python train.py --train_examples=45211 --inner_norm=false --label_smoothing=0.1 --loss="cross_entropy" --optimizer="soap" --ema_decay=0.995 --warmup_steps=1610
Rows from block 3, named by matrix and row number. Rows with one number belong to one neuron. Each number is 128 + 24 x the weight over the matrix's rms, rounded and kept within 0 to 255. All counts start at 0.
# fc1: MLP up (model.blocks.3.mlp.fc1.weight, 1152x384), inputs 77-153
# fc2: MLP down (model.blocks.3.mlp.fc2.weight, 384x1152, transposed), outputs 77-153
fc1.359 [124 131 127 125 133 134 125 132 127 130 117 133 132 132 129 127 131 117 132 130 132 130 123 127 126 132 121 129 130 126 130 124 131 125 125 132 123 127 127 133 127 130 132 122 128 125 139 129 127 131 129 126 130 133 122 124 128 124 125 127 125 128 129 128 130 119 130 130 126 126 121 126 131 128 131 130 130]
fc2.359 [160 147 114 143 121 130 142 118 141 151 111 117 132 107 170 107 158 132 112 125 169 124 147 114 128 130 129 125 123  96 111 128 135 148 132 139 105 144  99 113 128 129 128 100 120 103 131 160 147 146 106 119 142 134 127 137 104 125 139 118 125 167 107 140 120 134 136 117 114 149 129 137 142 159  99 149 111]
fc1.360 [125 124 122 120 132 131 132 124 125 133 124 131 125 128 126 125 134 133 128 128 126 120 128 130 130 131 119 124 126 127 129 123 125 133 124 127 126 132 131 133 129 118 134 133 133 129 129 128 128 138 138 128 128 129 125 128 124 130 131 128 131 127 131 126 133 134 125 135 130 130 130 133 132 127 127 133 128]
fc2.360 [163 151 113 146 118 130 144 120 139 155 110 122 130 108 175 108 157 130 111 124 170 127 144 114 129 130 130 125 121  96 112 131 135 151 131 140 104 143  97 113 125 127 130 100 121 100 130 164 152 145 105 116 138 132 124 136 109 123 142 117 124 166 106 139 118 131 136 117 117 150 129 136 141 160 100 150 109]
fc1.361 [124 124 119 108 144 124 133 122 116 121 115 167 136 130 136 117 145 118 110 134 127 132 150 127 121 127 112 151 130 113 116 130 136 119 140 134 114 134 115 128 113 122 133 128 116 117 135 119 130 120 126 119 130 125 123 113 114 123 132 118 128 135 122 125 125 126 126 103 119 147 122 140 143 155 153 129 137]
fc2.361 [159 141 109 152 122 137 141 111 136 152 106 124 131 113 175 105 160 124 108 126 175 122 148 109 133 119 125 127 128  94 115 126 139 145 132 154 101 137 104 125 120 121 130 110 121 104 135 158 146 143 107 125 136 128 128 136 111 124 139 121 115 175 100 143 116 144 135 115 113 148 123 140 137 167 105 151 106]
fc1.362 [123 122 118 113 133 142  99 118 126 124 109 134 131 117 138 105 136 126 135 122 125 138 123 123 119 132 125 122 139 129 114 131 125 128 137 117 124 139 127 140 134 135 127 137 130 126 139 130 131 124 133 115 111 117 131 134 135 110 135 115 119 118 121 123 124 119 144 133 116 124 119 127 116 114 135 119 129]
fc2.362 [164 147 124 136 125 131 139 125 148 157 116 122 129 109 157 104 163 132 113 127 160 123 139 108 121 129 128 121 112  95 110 131 134 144 130 129 101 154 101 135 121 116 131 106 124 103 136 153 158 138 108 120 138 144 130 135 107 133 147 118 132 167 106 136 115 138 132 116 116 145 130 145 148 161  94 153 112]
fc1.363 [117 127 115 135 130 139 136 123 102 136 118 136 119 139 136 126 140 123 129 129 118 127 131 115 130 143 113 130 135 122 119 122 131 141 137 124 115 122 135 135 131 118 120 122 126 126 114 133 133 130 121 121 119 121 125 127 125 110 121 124 127 130 141 115 123 119 113 134 121 122 132 125 125 128 131 128 130]
fc2.363 [163 153 107 147 127 125 141 125 146 154 107 125 140 106 169 108 152 126 110 123 170 114 138 106 125 124 130 123 129  91 110 127 138 139 137 139 110 138  91 114 126 123 134 101 117 102 131 158 151 146 112 123 142 124 127 134 111 126 143 117 122 171 111 148 126 127 137 122 114 150 130 140 141 151 104 142 111]
fc1.364 [153  79  98 204 113 112  95 105  99  95 141 147 155 142 136  92  69 132  87 116  77 157  95 129 140 157 151 154 106 127 131  44 130 153 181 203 102 154 105 125 155 191 130 154 153 193 117 168 113  54  64 108 102 128 166 157 131 132  83 119  91 101  56 118 109 117  92 144  99 176 181  43 106 107 163 139 161]
fc2.364 [161 161  88 160 104 142 152  95 136 153  95 142 157 105 193 114 178 127  99 110 169 118 134 105 136 127 116 121 129  99 118 113 141  95 132 139 100 116  98  95  96  94  97  92 113 114 135 192 157 159 127 121 178 142  95 132 132 119 131  95 110 151 143 137 104 159 141 102  83 121 130 135 152 166 100 166 104]
fc1.365 [132 127 124 123 131 134 126 127 126 126 124 133 135 126 133 123 126 126 133 124 127 129 131 128 133 131 125 135 128 125 129 124 131 137 131 129 126 126 130 124 123 131 132 127 127 120 132 127 127 124 125 125 131 123 126 129 131 124 132 130 126 121 129 125 127 126 127 130 127 132 127 126 132 133 127 135 130]
fc2.365 [162 148 114 144 119 129 142 121 138 151 110 121 132 109 171 106 159 135 112 124 170 123 144 112 130 131 128 124 121  95 108 126 136 146 133 139 104 142  98 114 129 129 126 101 120 104 132 161 146 144 106 120 141 135 128 137 109 125 140 118 124 167 110 140 120 135 136 121 113 150 128 136 141 159  99 149 113]
fc1.366 [129 127 122 122 120 136 135 123 120 127 122 133 123 117 125 118 122 125 123 136 117 123 121 129 132 130 120 122 129 124 130 116 130 133 127 126 129 132 124 124 129 137 121 123 121 134 141 138 127 122 136 118 124 136 121 130 127 131 128 128 117 118 128 117 124 124 131 122 132 123 119 129 142 134 140 130 122]
fc2.366 [159 141 113 144 118 129 140 123 141 149 114 121 134 112 170 109 154 131 111 122 171 125 143 118 127 134 127 121 125  97 108 127 137 145 130 142 105 140 100 117 131 128 128  97 125  96 131 155 147 139 108 115 141 130 132 138 106 130 136 117 122 169 112 143 118 132 138 114 114 141 134 138 140 167 101 149 112]
fc1.367 [129 129 126 130 126 128 132 122 128 127 120 133 130 136 137 126 128 126 124 126 127 124 131 134 131 131 122 133 125 122 132 123 121 135 131 136 122 132 119 125 126 135 130 131 125 120 131 130 136 130 126 124 124 121 118 130 126 122 122 133 133 127 129 126 128 127 125 128 138 125 128 127 130 128 126 125 123]
fc2.367 [158 148 115 139 121 131 143 123 141 150 109 119 130 107 174 107 159 134 113 123 168 124 146 113 126 132 129 124 125  97 107 126 132 149 132 140 104 144  97 113 125 123 129  98 122 103 134 161 148 138 107 116 141 137 126 136 104 128 134 115 123 169 108 138 118 131 136 117 116 149 125 136 139 156  98 150 113]
fc1.368 [ 49  82  34 166 234  96 120 135 129 191  33 236  93   9  85 159 115 143 172  99 183 255 111 150  69 255 224 149 115 223  12  72 111 147 147 118  17  30 160 184 121 208 120 146 110 164 199 180 142 178  75 181  96   0  80  51 174 186 146  83 198  44 181 180  86 138 202 218 106  81 139  79  41 146 100  54 132]
fc2.368 [129 112  84 137 205  91 136 176 204  82 101 182 177 101 133 180  46 206 156 216 142 139 121 127  87 173 150 130  74 211  68 109  52  96 111 126 179 163 141  78 143  63 135 250 144 194 133 175 174 162 237 212 192 169 200 130 112 141 125 112 161  82 116 106 170  76  63 109 147 160  99  63 130  68  63 142 116]
fc1.369 [160 126  78 140 143  86 180  67  84 110 127 141  72 117 179 210 101 142 104 102 106 178 194  87 156 255 108  90  27 127 122  80 139 149  88 158  66  86  75  32 108 156 182  49 123  99 133 109 128  98 117 171 150 135  65  38  22 197 159  84   0 113  82 166  61 205 156 160 134  67 108  99  52 147 124 118  62]
fc2.369 [190 181 138 155 114 119 142  80 141 110 106 174 139 105 238  96 182 176 157  59 186 149 111  87 107 119  76  86 150 137 105  52  65 105 168 168  63 164  76  93 112 145 177  70 117 144 172 189 173 137  85 126 126 150 122 128  91 149 140 154 138 159 152 175 147 171 124  94 126 177 174 102 124 185 121 161  76]
fc1.370 [120 155  62 100 101  96 218  51 132  78  74 215 144 105 151 153  67 155  88 177  98  53 143 183 152  64  79  97 110 168 209  65  68 255 112  62 106   0  92 196  75 111 208 139 148  55 136 117 113 221 216  66  78 114 125 153 143 100  82 133 181 151 198  47  47 147 201 110 116 141 205 180  79 154 184  73 167]
fc2.370 [154 133 107 178 100 131 111 103 153 174 117 122 125  94 166  76 146 156 116 126 172 127 164 127 164 150  83  98  91  98 133 128 121 201 172 133  77 111 120 105 116 100 140  99 109 109  92 145 147 193 110 126 141 126 133 159  76  91 138 138 119 163 125 195 135 126 134 106 119 150 135 158 166 153 123 184 125]
fc1.371 [118 133 116 121 125 129 123 115 135 130 124 141 131 134 138 128 124 124 139 128 125 117 134 127 127 122 131 127 138 128 124 124 136 138 127 128 131 128 129 136 123 127 139 134 132 125 134 127 133 129 124 121 123 126 128 115 127 131 132 131 135 124 132 123 133 130 127 128 139 115 131 123 126 138 138 138 119]
fc2.371 [160 147 116 142 121 129 141 116 138 147 111 119 133 114 171 108 156 131 112 125 171 123 144 114 130 131 130 126 123  96 108 129 134 148 132 139 101 139  93 116 129 130 130  94 120 102 129 158 146 145 105 120 141 137 123 136 104 126 140 116 127 169 106 139 121 136 134 114 116 148 125 138 141 157  97 149 109]
fc1.372 [132 114 114 108 144 129 109 125 122 141 111 134 147 127 125 104 126 126 123 132 129 109 123 120 139 140 120 123 127 131 133 120 118 144 133 138 129 124 122 137 113 130 140 124 120 128 127 119 129 116 124 129 119 137 128 140 107 135 126 130 123  99 127 129 130 114 128 142 138 128 133 128 129 116 117 136 131]
fc2.372 [165 150 117 156 124 141 149 115 131 157 103 123 137 104 163 114 161 133 109 110 175 122 146 105 126 121 131 126 125  91 108 134 141 146 137 142 110 134 100 116 119 126 130 103 130 101 124 162 151 143 112 126 142 127 134 139 112 127 139 121 124 167 109 138 119 142 138 114 113 153 131 139 143 163 106 156 118]
fc1.373 [124 131 123 123 132 132 129 125 122 131 125 125 121 130 133 123 128 130 123 131 131 128 128 134 135 130 117 131 129 124 125 125 128 131 120 138 124 119 130 127 119 123 135 129 132 128 130 129 135 138 133 125 133 129 125 127 124 121 118 130 130 118 129 124 130 129 131 128 124 123 126 141 123 139 128 135 130]
fc2.373 [155 149 119 141 123 131 138 119 137 152 109 116 134 108 171 103 155 131 113 126 169 117 144 114 127 130 128 129 122  99 101 127 140 149 129 143 103 139  97 115 126 125 128 103 115 104 129 158 150 146 111 120 138 135 130 135 107 128 137 114 121 171 107 141 111 137 137 116 117 148 126 139 145 160  97 151 114]
fc1.374 [ 85  78 110 100 153 180 135  45 163  65  27  69  59 188 146 193 147  84  51 120  96  87 129 136 207 199 101  65 175 203 133 138  50 187  37 245 106 197  15 172 157   9 208 147 107  69 171 187  79  73 119 224  13 119  41  87 124  99 185  84   0  51  95 148  40 184  40 129 136  31 128 110 139 124 172  81 116]
fc2.374 [171  88 153  60 120 112 135  97  86  72  90  70  68 168 184  80 126 207 104 171 118  52 101 166  57 185 153 137 134  84 168 159 218 184 194 143 203 120   0  99 127 110 189   0 119 155 182 172 184 135  92 152 154  34 114 157 168  59  24 117 171 173 157 139 160 176 130 133 142 157  81 196 163 104 104 136 174]
fc1.375 [130 128 124 128 130 131 128 126 126 129 127 130 127 127 129 125 127 127 125 124 124 125 131 126 130 130 125 126 131 125 132 122 130 128 130 127 128 126 126 127 122 132 131 127 128 125 135 125 130 136 125 126 127 123 126 130 125 128 125 129 127 127 130 126 127 128 130 129 128 129 131 127 128 127 130 127 128]
fc2.375 [162 149 115 143 122 129 141 120 138 152 109 120 131 110 173 107 158 132 113 124 168 124 145 113 129 128 128 124 122  95 107 129 135 149 132 142 106 141  99 113 126 128 129 101 118 106 132 159 147 144 105 118 140 136 129 137 107 127 141 118 125 168 107 141 119 135 137 120 116 149 128 136 143 159 100 151 111]
fc1.376 [140 127 120 137 121 138 121 124 123 134 122 123 130 140 133 119 131 121 119 123 128 129 129 127 115 127 118 141 116 129 131 125 127 134 126 126 137 126 132 131 130 133 133 131 114 125 140 132 123 119 144 117 131 122 124 135 129 119 127 126 115 119 124 129 138 124 128 129 144 115 127 120 134 129 125 137 117]
fc2.376 [149 156 112 142 115 130 142 118 145 153 103 121 139 119 167 112 158 126 112 124 169 116 145 112 134 130 124 127 132  93 116 135 138 142 132 148 101 136 101 114 134 127 123 102 123 108 135 157 145 145 113 134 133 144 130 140 109 130 147 110 133 164 115 150 121 120 140 108 108 153 131 138 139 163 101 148 112]
fc1.377 [160 147 123 133 201 135  89 150 128 106  38  83 134 164 190  94 143  74  75 119 150 147  76 113 172 159 113 123 118 116 138  72 113 188 151 117 176 122 117  84 128 134 164  65 147  85 119 189 157 147  66 112 103 169 116 147  95 158 145 115 124 131 186  95 103 150 132 117 117 104 106 170 139 135 116 139 153]
fc2.377 [183 122 152 122 142 133 127 125  94 172 119 126 155  73 167 100 177 201 105 112 183 119 134 105 146 136  85 163 115  79 135 142 135 152 125 152  77 126  94 133 175  89 151  63 130  65 125 135 163 172  76  76 121  80 121 131 113 134 157 138  99 179  99 153 118 123 157 137 132 127 138 112 139 160 116 166 120]
fc1.378 [146 122  81 183 138 154  94  96 135 106 137 222 133  83 199 146  74 193 156 150  93 140 181 132 147  57  92 178  42  96  84  52 168 100  66  97 108 156 187 110 168 111 165 111 113 164 145 158 139 115  44 138 159 124 167 115  80  98 204 190  91  91 169 148  54 121 109  50 149 183 168 233 181 133 130 117 113]
fc2.378 [133 109 127 129 127 111 155 112 109 146  99 105 140 123 185  64 123 131 110 104 151  92 135 124 126 161 113 104 131  98 110 137 108 155 120 159 131 119 112 143 160 152 145 112 133 117 127 140 160 147 127 114 132 131 108 170 121 154 139 115 110 161  90 160  82 171 135 104  99 164  88 158 123 170  95 156 133]
fc1.379 [148 124  41 120 133 183 143 128 154  84  64 180 120 139 134  55 115 155 138 152 131 102  91 155  74 112  61 140 174 111 157 108  83 132 129 132 135 149 151 169 158 122 160  94 170 158 140 123 172 168  78 156 135  66 114  93 131 113  90 109 136 106 141 133  69  96 134 173 136 133 152 140 127  80 120 152 109]
fc2.379 [142 141 100 152 119 129 151 114 131 153  92 100 138 111 172  82 150 137 115 134 158 135 150 118 125 129 129 124 116 110 142 130 146 125 116 161 108 137  89 133 114 127 127 129 119 111 123 171 152 112  96 122 147 128 131 159 105 112 143 115 115 180 113 147 109 143 135  95 121 144 102 137 139 149  73 179 120]
fc1.380 [128 123 125 127 128 130 132 128 132 128 125 132 127 123 130 122 126 126 124 131 128 128 131 129 131 127 124 128 124 124 126 122 131 126 128 131 126 126 126 130 125 132 139 126 127 124 132 132 122 129 127 131 130 124 123 126 125 131 130 125 120 121 128 128 129 124 130 128 126 128 128 124 129 124 127 132 127]
fc2.380 [163 149 114 140 123 132 141 117 137 152 111 121 136 108 172 109 158 131 109 123 167 123 144 111 131 132 130 125 122  96 107 128 133 148 130 141 103 139  98 114 129 129 130 103 120 103 129 158 147 147 107 119 142 133 126 137 106 122 138 117 123 169 108 142 123 134 136 117 117 148 128 134 143 159 100 153 112]
fc1.381 [133 132 117 134 130 132 125 123 125 137 128 135 131 128 133 123 132 128 122 126 135 133 127 126 124 129 120 138 133 123 132 124 125 125 131 130 129 126 125 119 128 134 129 120 128 123 132 127 131 128 133 127 127 124 122 127 126 130 128 127 128 126 130 129 131 127 128 136 127 130 134 127 128 128 131 134 123]
fc2.381 [162 146 110 137 123 131 145 118 134 153 110 120 132 110 171 107 156 134 112 126 167 123 149 114 128 131 131 124 121  96 109 126 135 149 130 140 102 141  98 116 126 129 129 104 119 106 132 161 147 145 104 119 138 137 130 134 108 123 139 118 124 171 107 141 118 134 138 119 111 151 132 135 140 161 103 152 111]
fc1.382 [127 135 132 133 137 134 127 124 125 125 126 131 122 130 130 115 130 132 138 118 130 131 138 124 112 128 119 129 131 125 129 116 118 128 122 137 124 139 134 132 125 127 131 120 124 130 136 125 117 136 128 134 121 128 124 116 124 125 127 131 139 129 129 120 126 135 137 125 128 136 127 132 133 126 130 132 132]
fc2.382 [163 150 113 143 118 130 144 116 139 152 108 119 133 109 172 109 160 130 113 122 171 123 144 110 128 125 130 124 117  96 107 127 133 154 136 139 104 142  95 116 127 126 127 100 120 105 131 163 145 140 106 114 143 133 125 133 110 125 143 118 126 170 103 139 120 139 136 118 119 149 128 136 147 160 101 147 109]
fc1.383 [124 121 126 131 132 133 125 127 129 129 121 132 132 131 128 132 128 126 127 133 133 128 128 127 130 126 124 130 132 126 127 123 133 133 131 131 129 130 125 127 127 135 131 127 127 131 130 129 130 129 126 130 126 122 125 120 126 133 130 126 126 126 132 127 125 128 127 125 128 129 132 129 127 127 132 131 125]
fc2.383 [159 149 115 142 120 131 143 118 136 153 110 119 132 107 170 109 157 131 113 127 168 125 146 112 128 131 132 124 123  94 104 127 134 149 132 141 102 140  97 114 127 128 129  99 121 101 131 157 148 146 107 120 141 136 126 136 107 121 142 118 125 171 106 139 118 135 134 117 115 148 124 135 141 161 101 149 111]
fc1.384 [100 135 105 103 115 158 155 152 116 137 112 138 125 115 157 105 131 116 122 131 113  94 139 146 121 127 159 128 139 125 117 128 118  97  99 151 115 145 127 121 104 164 154 135 131 126 127 116 122 163 141 138 130 122 130 136 128 103 156 144  99 107 108 120 113 112 119  96 121 111 142 128 149 125 141 117 140]
fc2.384 [167 136 116 158 119 135 138 110 133 152 113 122 142 105 163 113 154 121 123 113 162 117 155 112 117 116 141 133 137  94 129 108 130 145 138 142  97 136 112 106 132 152 116 109 116 107 123 164 140 128 108 113 130 144 132 154 102 131 129 128 126 174 104 131 128 149 147 114 105 172 117 130 157 153 107 173 107]
fc1.385 [140 146 142 120 120 126 116 123 104 149 115 138 129 120 152 123 121 131 125 129 120 118 119 146 132 122 133 138 144 134 116 119 128 140 130 119 153 130 132 132 126 126 130 125 136 113 128 132 127 142 126 125 114 122 113 135 106 127 123 111 118 114 132 119 112 129 137 137 112 132 134 121 112 125 133 124 126]
fc2.385 [158 156 117 138 123 128 140 116 148 149 115 122 129 106 174 108 159 131 111 120 165 129 142 111 126 132 133 125 123  90 108 130 132 151 131 130  99 137  93 113 129 129 131  99 123 101 131 159 152 139 104 124 143 131 125 137 104 130 133 123 130 173 112 140 124 146 135 119 113 149 127 139 141 159  91 150 109]
fc1.386 [127 127 124 131 130 127 125 128 126 128 125 137 130 131 131 129 130 128 126 129 127 128 126 128 128 128 123 128 128 126 130 121 128 130 127 128 131 126 132 129 129 131 132 129 129 129 134 125 130 131 127 127 122 125 127 125 129 129 125 126 128 122 129 129 129 125 126 125 127 128 129 128 128 127 130 130 128]
fc2.386 [158 150 113 142 118 130 143 122 139 152 111 120 130 110 171 109 159 131 113 125 169 124 145 115 124 128 129 122 121  95 108 129 135 147 134 136 101 142  99 113 126 130 128 100 118 106 132 160 149 142 106 119 141 137 128 136 110 126 138 117 124 167 107 140 121 135 137 117 115 146 128 134 141 159 102 149 113]
fc1.387 [113  92  84 102 107 173 142 180 142 119 140  78 116 210 157  43  65 155  64  59 164 134  48 200 131 163  82 176  50  78 152 110  61  17  10 125 210 147 135 148  98 183 172  40 163  63  73 131 182  59 108  72 134 188  41   0 103 156 111 120 117  53 124 122 163 133 209 163  68 233  75  69  98  87 160 115 200]
fc2.387 [195 170 145 125 138 103 140 123 117  92  77 168  90  99 142  82 171 145  86 128 180 140 203 158 139 115  81 102 112 102 112  91 140 163 186  97 100  93  64 117 159 103 131 147  91  81  68 118 212 133 117 144 133 144 143 179 124 151 152  92 101 185 119 183 169 142 154  32 130 105 118 155 144 211  81 127 109]
fc1.388 [117 126 125 123 130 131 126 125 123 126 123 130 129 133 131 132 126 131 131 133 130 132 124 131 128 137 118 130 118 124 128 117 124 135 127 127 136 126 129 123 126 124 128 128 131 125 134 125 125 131 131 129 132 123 123 130 140 127 132 130 119 131 125 128 126 135 129 134 126 123 123 131 132 126 136 132 124]
fc2.388 [161 150 114 145 121 129 140 117 141 155 112 122 134 109 171 106 159 133 115 124 170 123 146 115 130 130 127 124 121  98 111 126 132 149 134 140 104 139  98 115 125 127 126 100 122 102 132 162 150 141 107 116 141 135 127 139 113 128 141 117 128 168 105 140 117 133 138 118 116 144 128 135 144 157 101 152 111]
fc1.389 [129 135 123 124 129 132 125 124 125 137 127 129 128 127 132 130 129 129 133 131 128 131 127 137 125 131 125 132 137 128 128 122 131 134 128 127 131 127 133 124 129 129 128 124 131 128 131 128 125 131 136 124 125 130 124 125 130 125 123 122 129 125 127 130 127 128 129 129 130 130 126 127 128 137 131 135 128]
fc2.389 [161 149 115 145 122 131 142 119 137 150 109 119 131 110 171 108 157 132 111 126 168 123 145 112 129 131 130 124 124  95 108 128 133 148 132 142 106 143 100 116 129 130 126 101 121 106 132 159 149 143 103 120 140 137 127 137 108 126 137 117 124 168 107 141 119 137 139 118 118 148 130 136 141 156  99 149 111]
fc1.390 [134 136 121 126 134 126 125 125 127 130 119 147 132 125 139 125 130 124 130 107 141 133 131 124 124 139 110 126 112 114 125 120 122 128 114 126 143 133 136 104 131 145 145 119 126 126 121 130 131 149 117 132 126 139 120 123 133 138 131 125 121 136 122 129 135 117 132 134 127 135 126 119 136 118 130 129 120]
fc2.390 [168 151 112 146 120 129 148 119 144 145 108 122 135 108 168 103 152 129 113 129 176 126 144 106 132 128 131 124 115 100 120 131 140 146 141 134 111 142  92 111 128 131 136 108 111  98 125 161 146 139 110 125 144 129 133 136 110 133 134 120 127 174 106 142 118 136 139 116 114 155 131 140 145 159 102 145 113]
fc1.391 [128 132 118 126 138 132 120 127 135 127 125 137 123 131 124 139 136 127 126 133 123 132 118 131 132 130 124 140 130 133 131 125 125 124 127 138 124 135 129 116 122 127 129 127 131 130 126 123 128 121 125 118 123 137 126 118 115 123 128 129 131 132 131 120 125 137 129 135 134 126 132 125 135 126 126 121 126]
fc2.391 [158 144 113 144 122 131 147 119 141 146 108 124 127 107 171 104 160 131 106 127 169 124 143 118 125 132 131 126 125  95 103 126 138 150 135 141 101 139 100 115 127 125 127 101 123 106 133 155 150 145 104 117 137 133 130 134 106 130 145 117 124 171 107 145 117 135 137 118 114 148 129 136 145 155 102 152 113]
fc1.392 [122 115 112 135 138 135 126 129 120 127 115 126 118 127 136 120 124 133 114 126 127 136 131 127 133 134 119 129 136 125 115 123 117 132 127 125 134 119 121 118 122 133 146 120 134 139 139 126 137 128 131 124 115 136 128 132 114 125 110 116 119 125 134 123 131 120 137 114 128 131 132 120 136 122 137 135 124]
fc2.392 [163 149 118 147 118 132 139 118 144 145 113 119 133 107 171 111 156 133 108 122 166 121 145 110 127 129 127 121 124  96 108 133 134 151 127 143 107 133  98 117 131 127 130 104 122  97 133 164 147 142 103 111 140 139 123 135 108 125 142 115 124 170 105 142 120 135 134 117 113 148 124 137 137 153  98 150 113]
fc1.393 [117 134 127 133 133 130 125 128 132 128 120 133 126 130 131 123 131 123 123 131 130 126 122 137 128 136 118 137 133 132 130 119 127 124 129 123 120 134 124 128 130 128 133 130 124 125 128 135 126 129 131 122 123 121 122 126 125 123 124 130 121 123 131 124 134 138 117 122 132 128 121 139 124 126 131 128 125]
fc2.393 [159 150 116 140 121 133 139 117 138 150 109 119 133 107 175 109 160 131 111 125 171 130 146 116 129 127 131 123 119  95 108 129 133 150 135 141 109 138  97 113 125 127 127 102 119  98 131 157 146 144 104 115 141 136 127 137 108 127 140 117 125 170 106 139 118 133 137 118 119 147 128 138 144 160  98 148 110]
fc1.394 [150 118  93 142 151 143 127 143 114 120 120 164 105 162 138 158 104 140 121 102  82 144 116 159  94 115 140  94 133 106 155  80 123 112 150 181 108 142 136 146 117  98 138 103 168 131 138  99 130 122  96 135 147 125 124 145 118 124 112 143 112 135 112 141 172 116 131 128  92 186 137  95 128 113 144 148 124]
fc2.394 [172 130  99 150 141 133 139 126 149 153 133 132 134  95 177 133 175 127 111 151 177 111 127 103 144 124 130 142 117  95 111 116 136 154 117 128  97 122  81 116 134 152 124  86 155 100 120 164 142 138 113  94 122 141 158 131 119 114 128 102 106 176 113 149 124 154 131 110 110 155 138 130 146 141  88 175  98]
fc1.395 [ 85 160 137  15 116 187 195 234 117  19  79 212 225 105 105 118 101 114  56   0 176 180   0  79 131 168 206  51 174 111 255  53  70 255 204  72 211 195 255  52 199  79 139  82 106  32 212  21 113 190 153   0 255 234 156 131 221 176  56 147 131  93 242 176 122 213 216  67 145 212 158 151  67 211 238 131 225]
fc2.395 [112  50 148 157 111 163 105 194 152 182  80  94 123 168 152 180  64 152  84 195  41  64 255   3  95 152 142 108 161  54 202  97  99 139 125 203 101  45  77  74 130 123  95 124  99 145 119 120 149  80  33  79 144 144 178  74 135 179 255  98  86 126  65  75  62  80 154  99 227 120 158  80 190  58  97 189  47]
fc1.396 [112 171 203 163 155 115 116  56 176 192  61 105  89  64 122 137  98 115 130  49 151  88   0 162 178 158 127 107 255 112  77 106  38 166 120 117  90  40  89 172 147 106 190  77   6  48 164   0 123 111 166 129 120  89 140  24 113  81 102 176  10  40 210  83 227  52 152 119  28 128  78 192  65 209 166 123 255]
fc2.396 [155 121 106 165  22 161  90  80 120 107 115 143 130 122 224 138 162 117 149 114 145 134 138  56  67  61 117 122 109  76 108 101 129 198 101 142  81 136  70 116 124 128 107  78 127  80 120 147 178 125  68 128  89 156 139 158 133 153 118 121 170 150  54 142 118 143 146 142  83 105 120 163  82 198 154 186  91]
fc1.397 [111 139 118 129 120 132 137 111 141 119 117 130 116 137 132 115 152 106 133 107 112 128 145 126 109 155 126 129 138 121 113 125 116 133 120 139 110 140 134 132 128 119 130 132 137 124 114 131 131 134 122 136 128 125 130 123 110 126 132 118 121 123 126 127 140 135 137 121 125 108 118 117 138 148 144 120 130]
fc2.397 [160 152 111 148 116 124 141 119 147 154 106 118 127 112 176 101 160 129 117 123 160 126 146 118 133 130 126 131 127  92 119 130 137 149 136 134  96 137 100 107 125 125 133  98  99 102 131 160 145 131 107 125 142 123 134 134  99 135 131 122 127 173 104 144 125 132 130 121 115 142 129 146 141 156 106 159 112]
fc1.398 [152 130 124 131 116 127 129 139 138 108 125 126 107 141 142 113 125 146 134 144 120  86 130 116 121 126 105 148 118  97 131 135 137 128 100 129 131 108 132 117 121 157 140 145 145 130 146 118 114 109 127 135 117 108 132 139 147 137  96 128 145  91 117  91 126 138 125 127 143 130 153 131 158 117 132 135 129]
fc2.398 [158 139 115 155 128 132 150 115 142 153  96 116 133 113 182 104 165 137 101 112 180 124 143 127 133 135 133 126 124  99 116 112 120 145 133 138  94 149 107 106 128 121 120 117 128 107 122 176 155 132 106 114 142 127 110 126 105 130 135 115 134 157 102 142 127 118 132 123 112 157 124 141 140 164 113 148 108]
fc1.399 [127 129 129 121 129 129 121 126 126 128 115 134 122 125 132 127 128 123 119 129 131 125 127 127 123 130 124 135 122 128 133 124 122 134 130 124 129 126 127 132 124 131 128 126 122 125 129 123 127 132 121 126 129 123 134 129 130 124 130 128 128 122 134 129 129 129 131 117 127 129 124 122 131 133 130 129 126]
fc2.399 [163 148 115 145 121 130 141 121 137 151 111 119 130 109 170 110 159 134 112 123 168 121 143 110 126 128 130 123 122  98 105 127 136 148 132 142 103 143  98 116 127 127 129 102 117 102 134 163 151 145 104 122 138 139 131 139 105 127 141 117 122 169 108 139 117 131 131 119 119 152 130 139 142 165 104 152 111]
fc1.400 [128 129 127 128 131 128 124 126 132 134 126 128 132 130 129 124 124 127 128 125 131 125 127 132 127 127 122 129 132 129 127 124 127 127 127 130 126 128 130 130 126 131 133 123 128 130 130 126 126 128 131 126 130 126 128 126 128 130 127 129 127 119 132 127 130 125 125 131 126 130 121 126 134 125 135 125 129]
fc2.400 [162 150 116 142 121 131 142 119 137 152 110 121 132 111 173 107 158 131 112 123 170 124 146 112 129 130 130 124 123  94 108 129 137 148 132 140 103 143  99 115 129 129 128 101 120 104 131 159 147 145 106 119 140 137 127 137 107 124 140 117 124 167 106 140 121 136 137 118 117 149 128 137 142 158 102 148 111]
fc1.401 [124 122 128 127 133 129 124 126 131 125 125 136 121 125 126 128 124 123 128 131 121 133 124 126 130 123 117 133 128 129 125 124 128 132 130 129 128 132 120 135 122 129 128 129 131 133 134 127 130 132 125 121 125 128 124 119 126 125 135 128 132 123 128 122 126 124 128 123 128 128 129 128 131 132 136 120 127]
fc2.401 [161 149 112 141 120 130 141 120 136 152 108 119 134 109 170 107 158 133 111 123 167 125 146 113 127 132 128 124 122  94 105 128 135 146 131 140 107 141  97 112 127 128 127  99 119 102 134 158 147 144 106 117 141 137 127 136 106 126 140 118 123 171 106 139 117 135 137 118 114 146 127 137 143 156  98 152 112]
fc1.402 [114 127 131 132 127 130 124 131 122 130 123 132 132 128 129 128 132 132 127 138 132 126 135 126 138 130 121 124 126 131 130 118 132 131 128 132 126 121 129 125 133 130 134 124 132 126 131 126 123 131 126 117 121 123 124 123 137 131 136 131 129 125 135 119 128 126 120 119 128 124 129 126 118 123 135 137 121]
fc2.402 [158 146 113 143 120 129 141 122 137 154 111 123 133 111 169 108 159 136 114 124 170 122 144 113 127 129 133 125 120  95 102 127 133 149 130 142 103 141  98 113 127 130 130 101 118 106 129 159 147 141 106 120 141 132 127 139 103 124 144 115 125 169 108 139 120 133 137 120 115 149 127 137 143 158  99 153 113]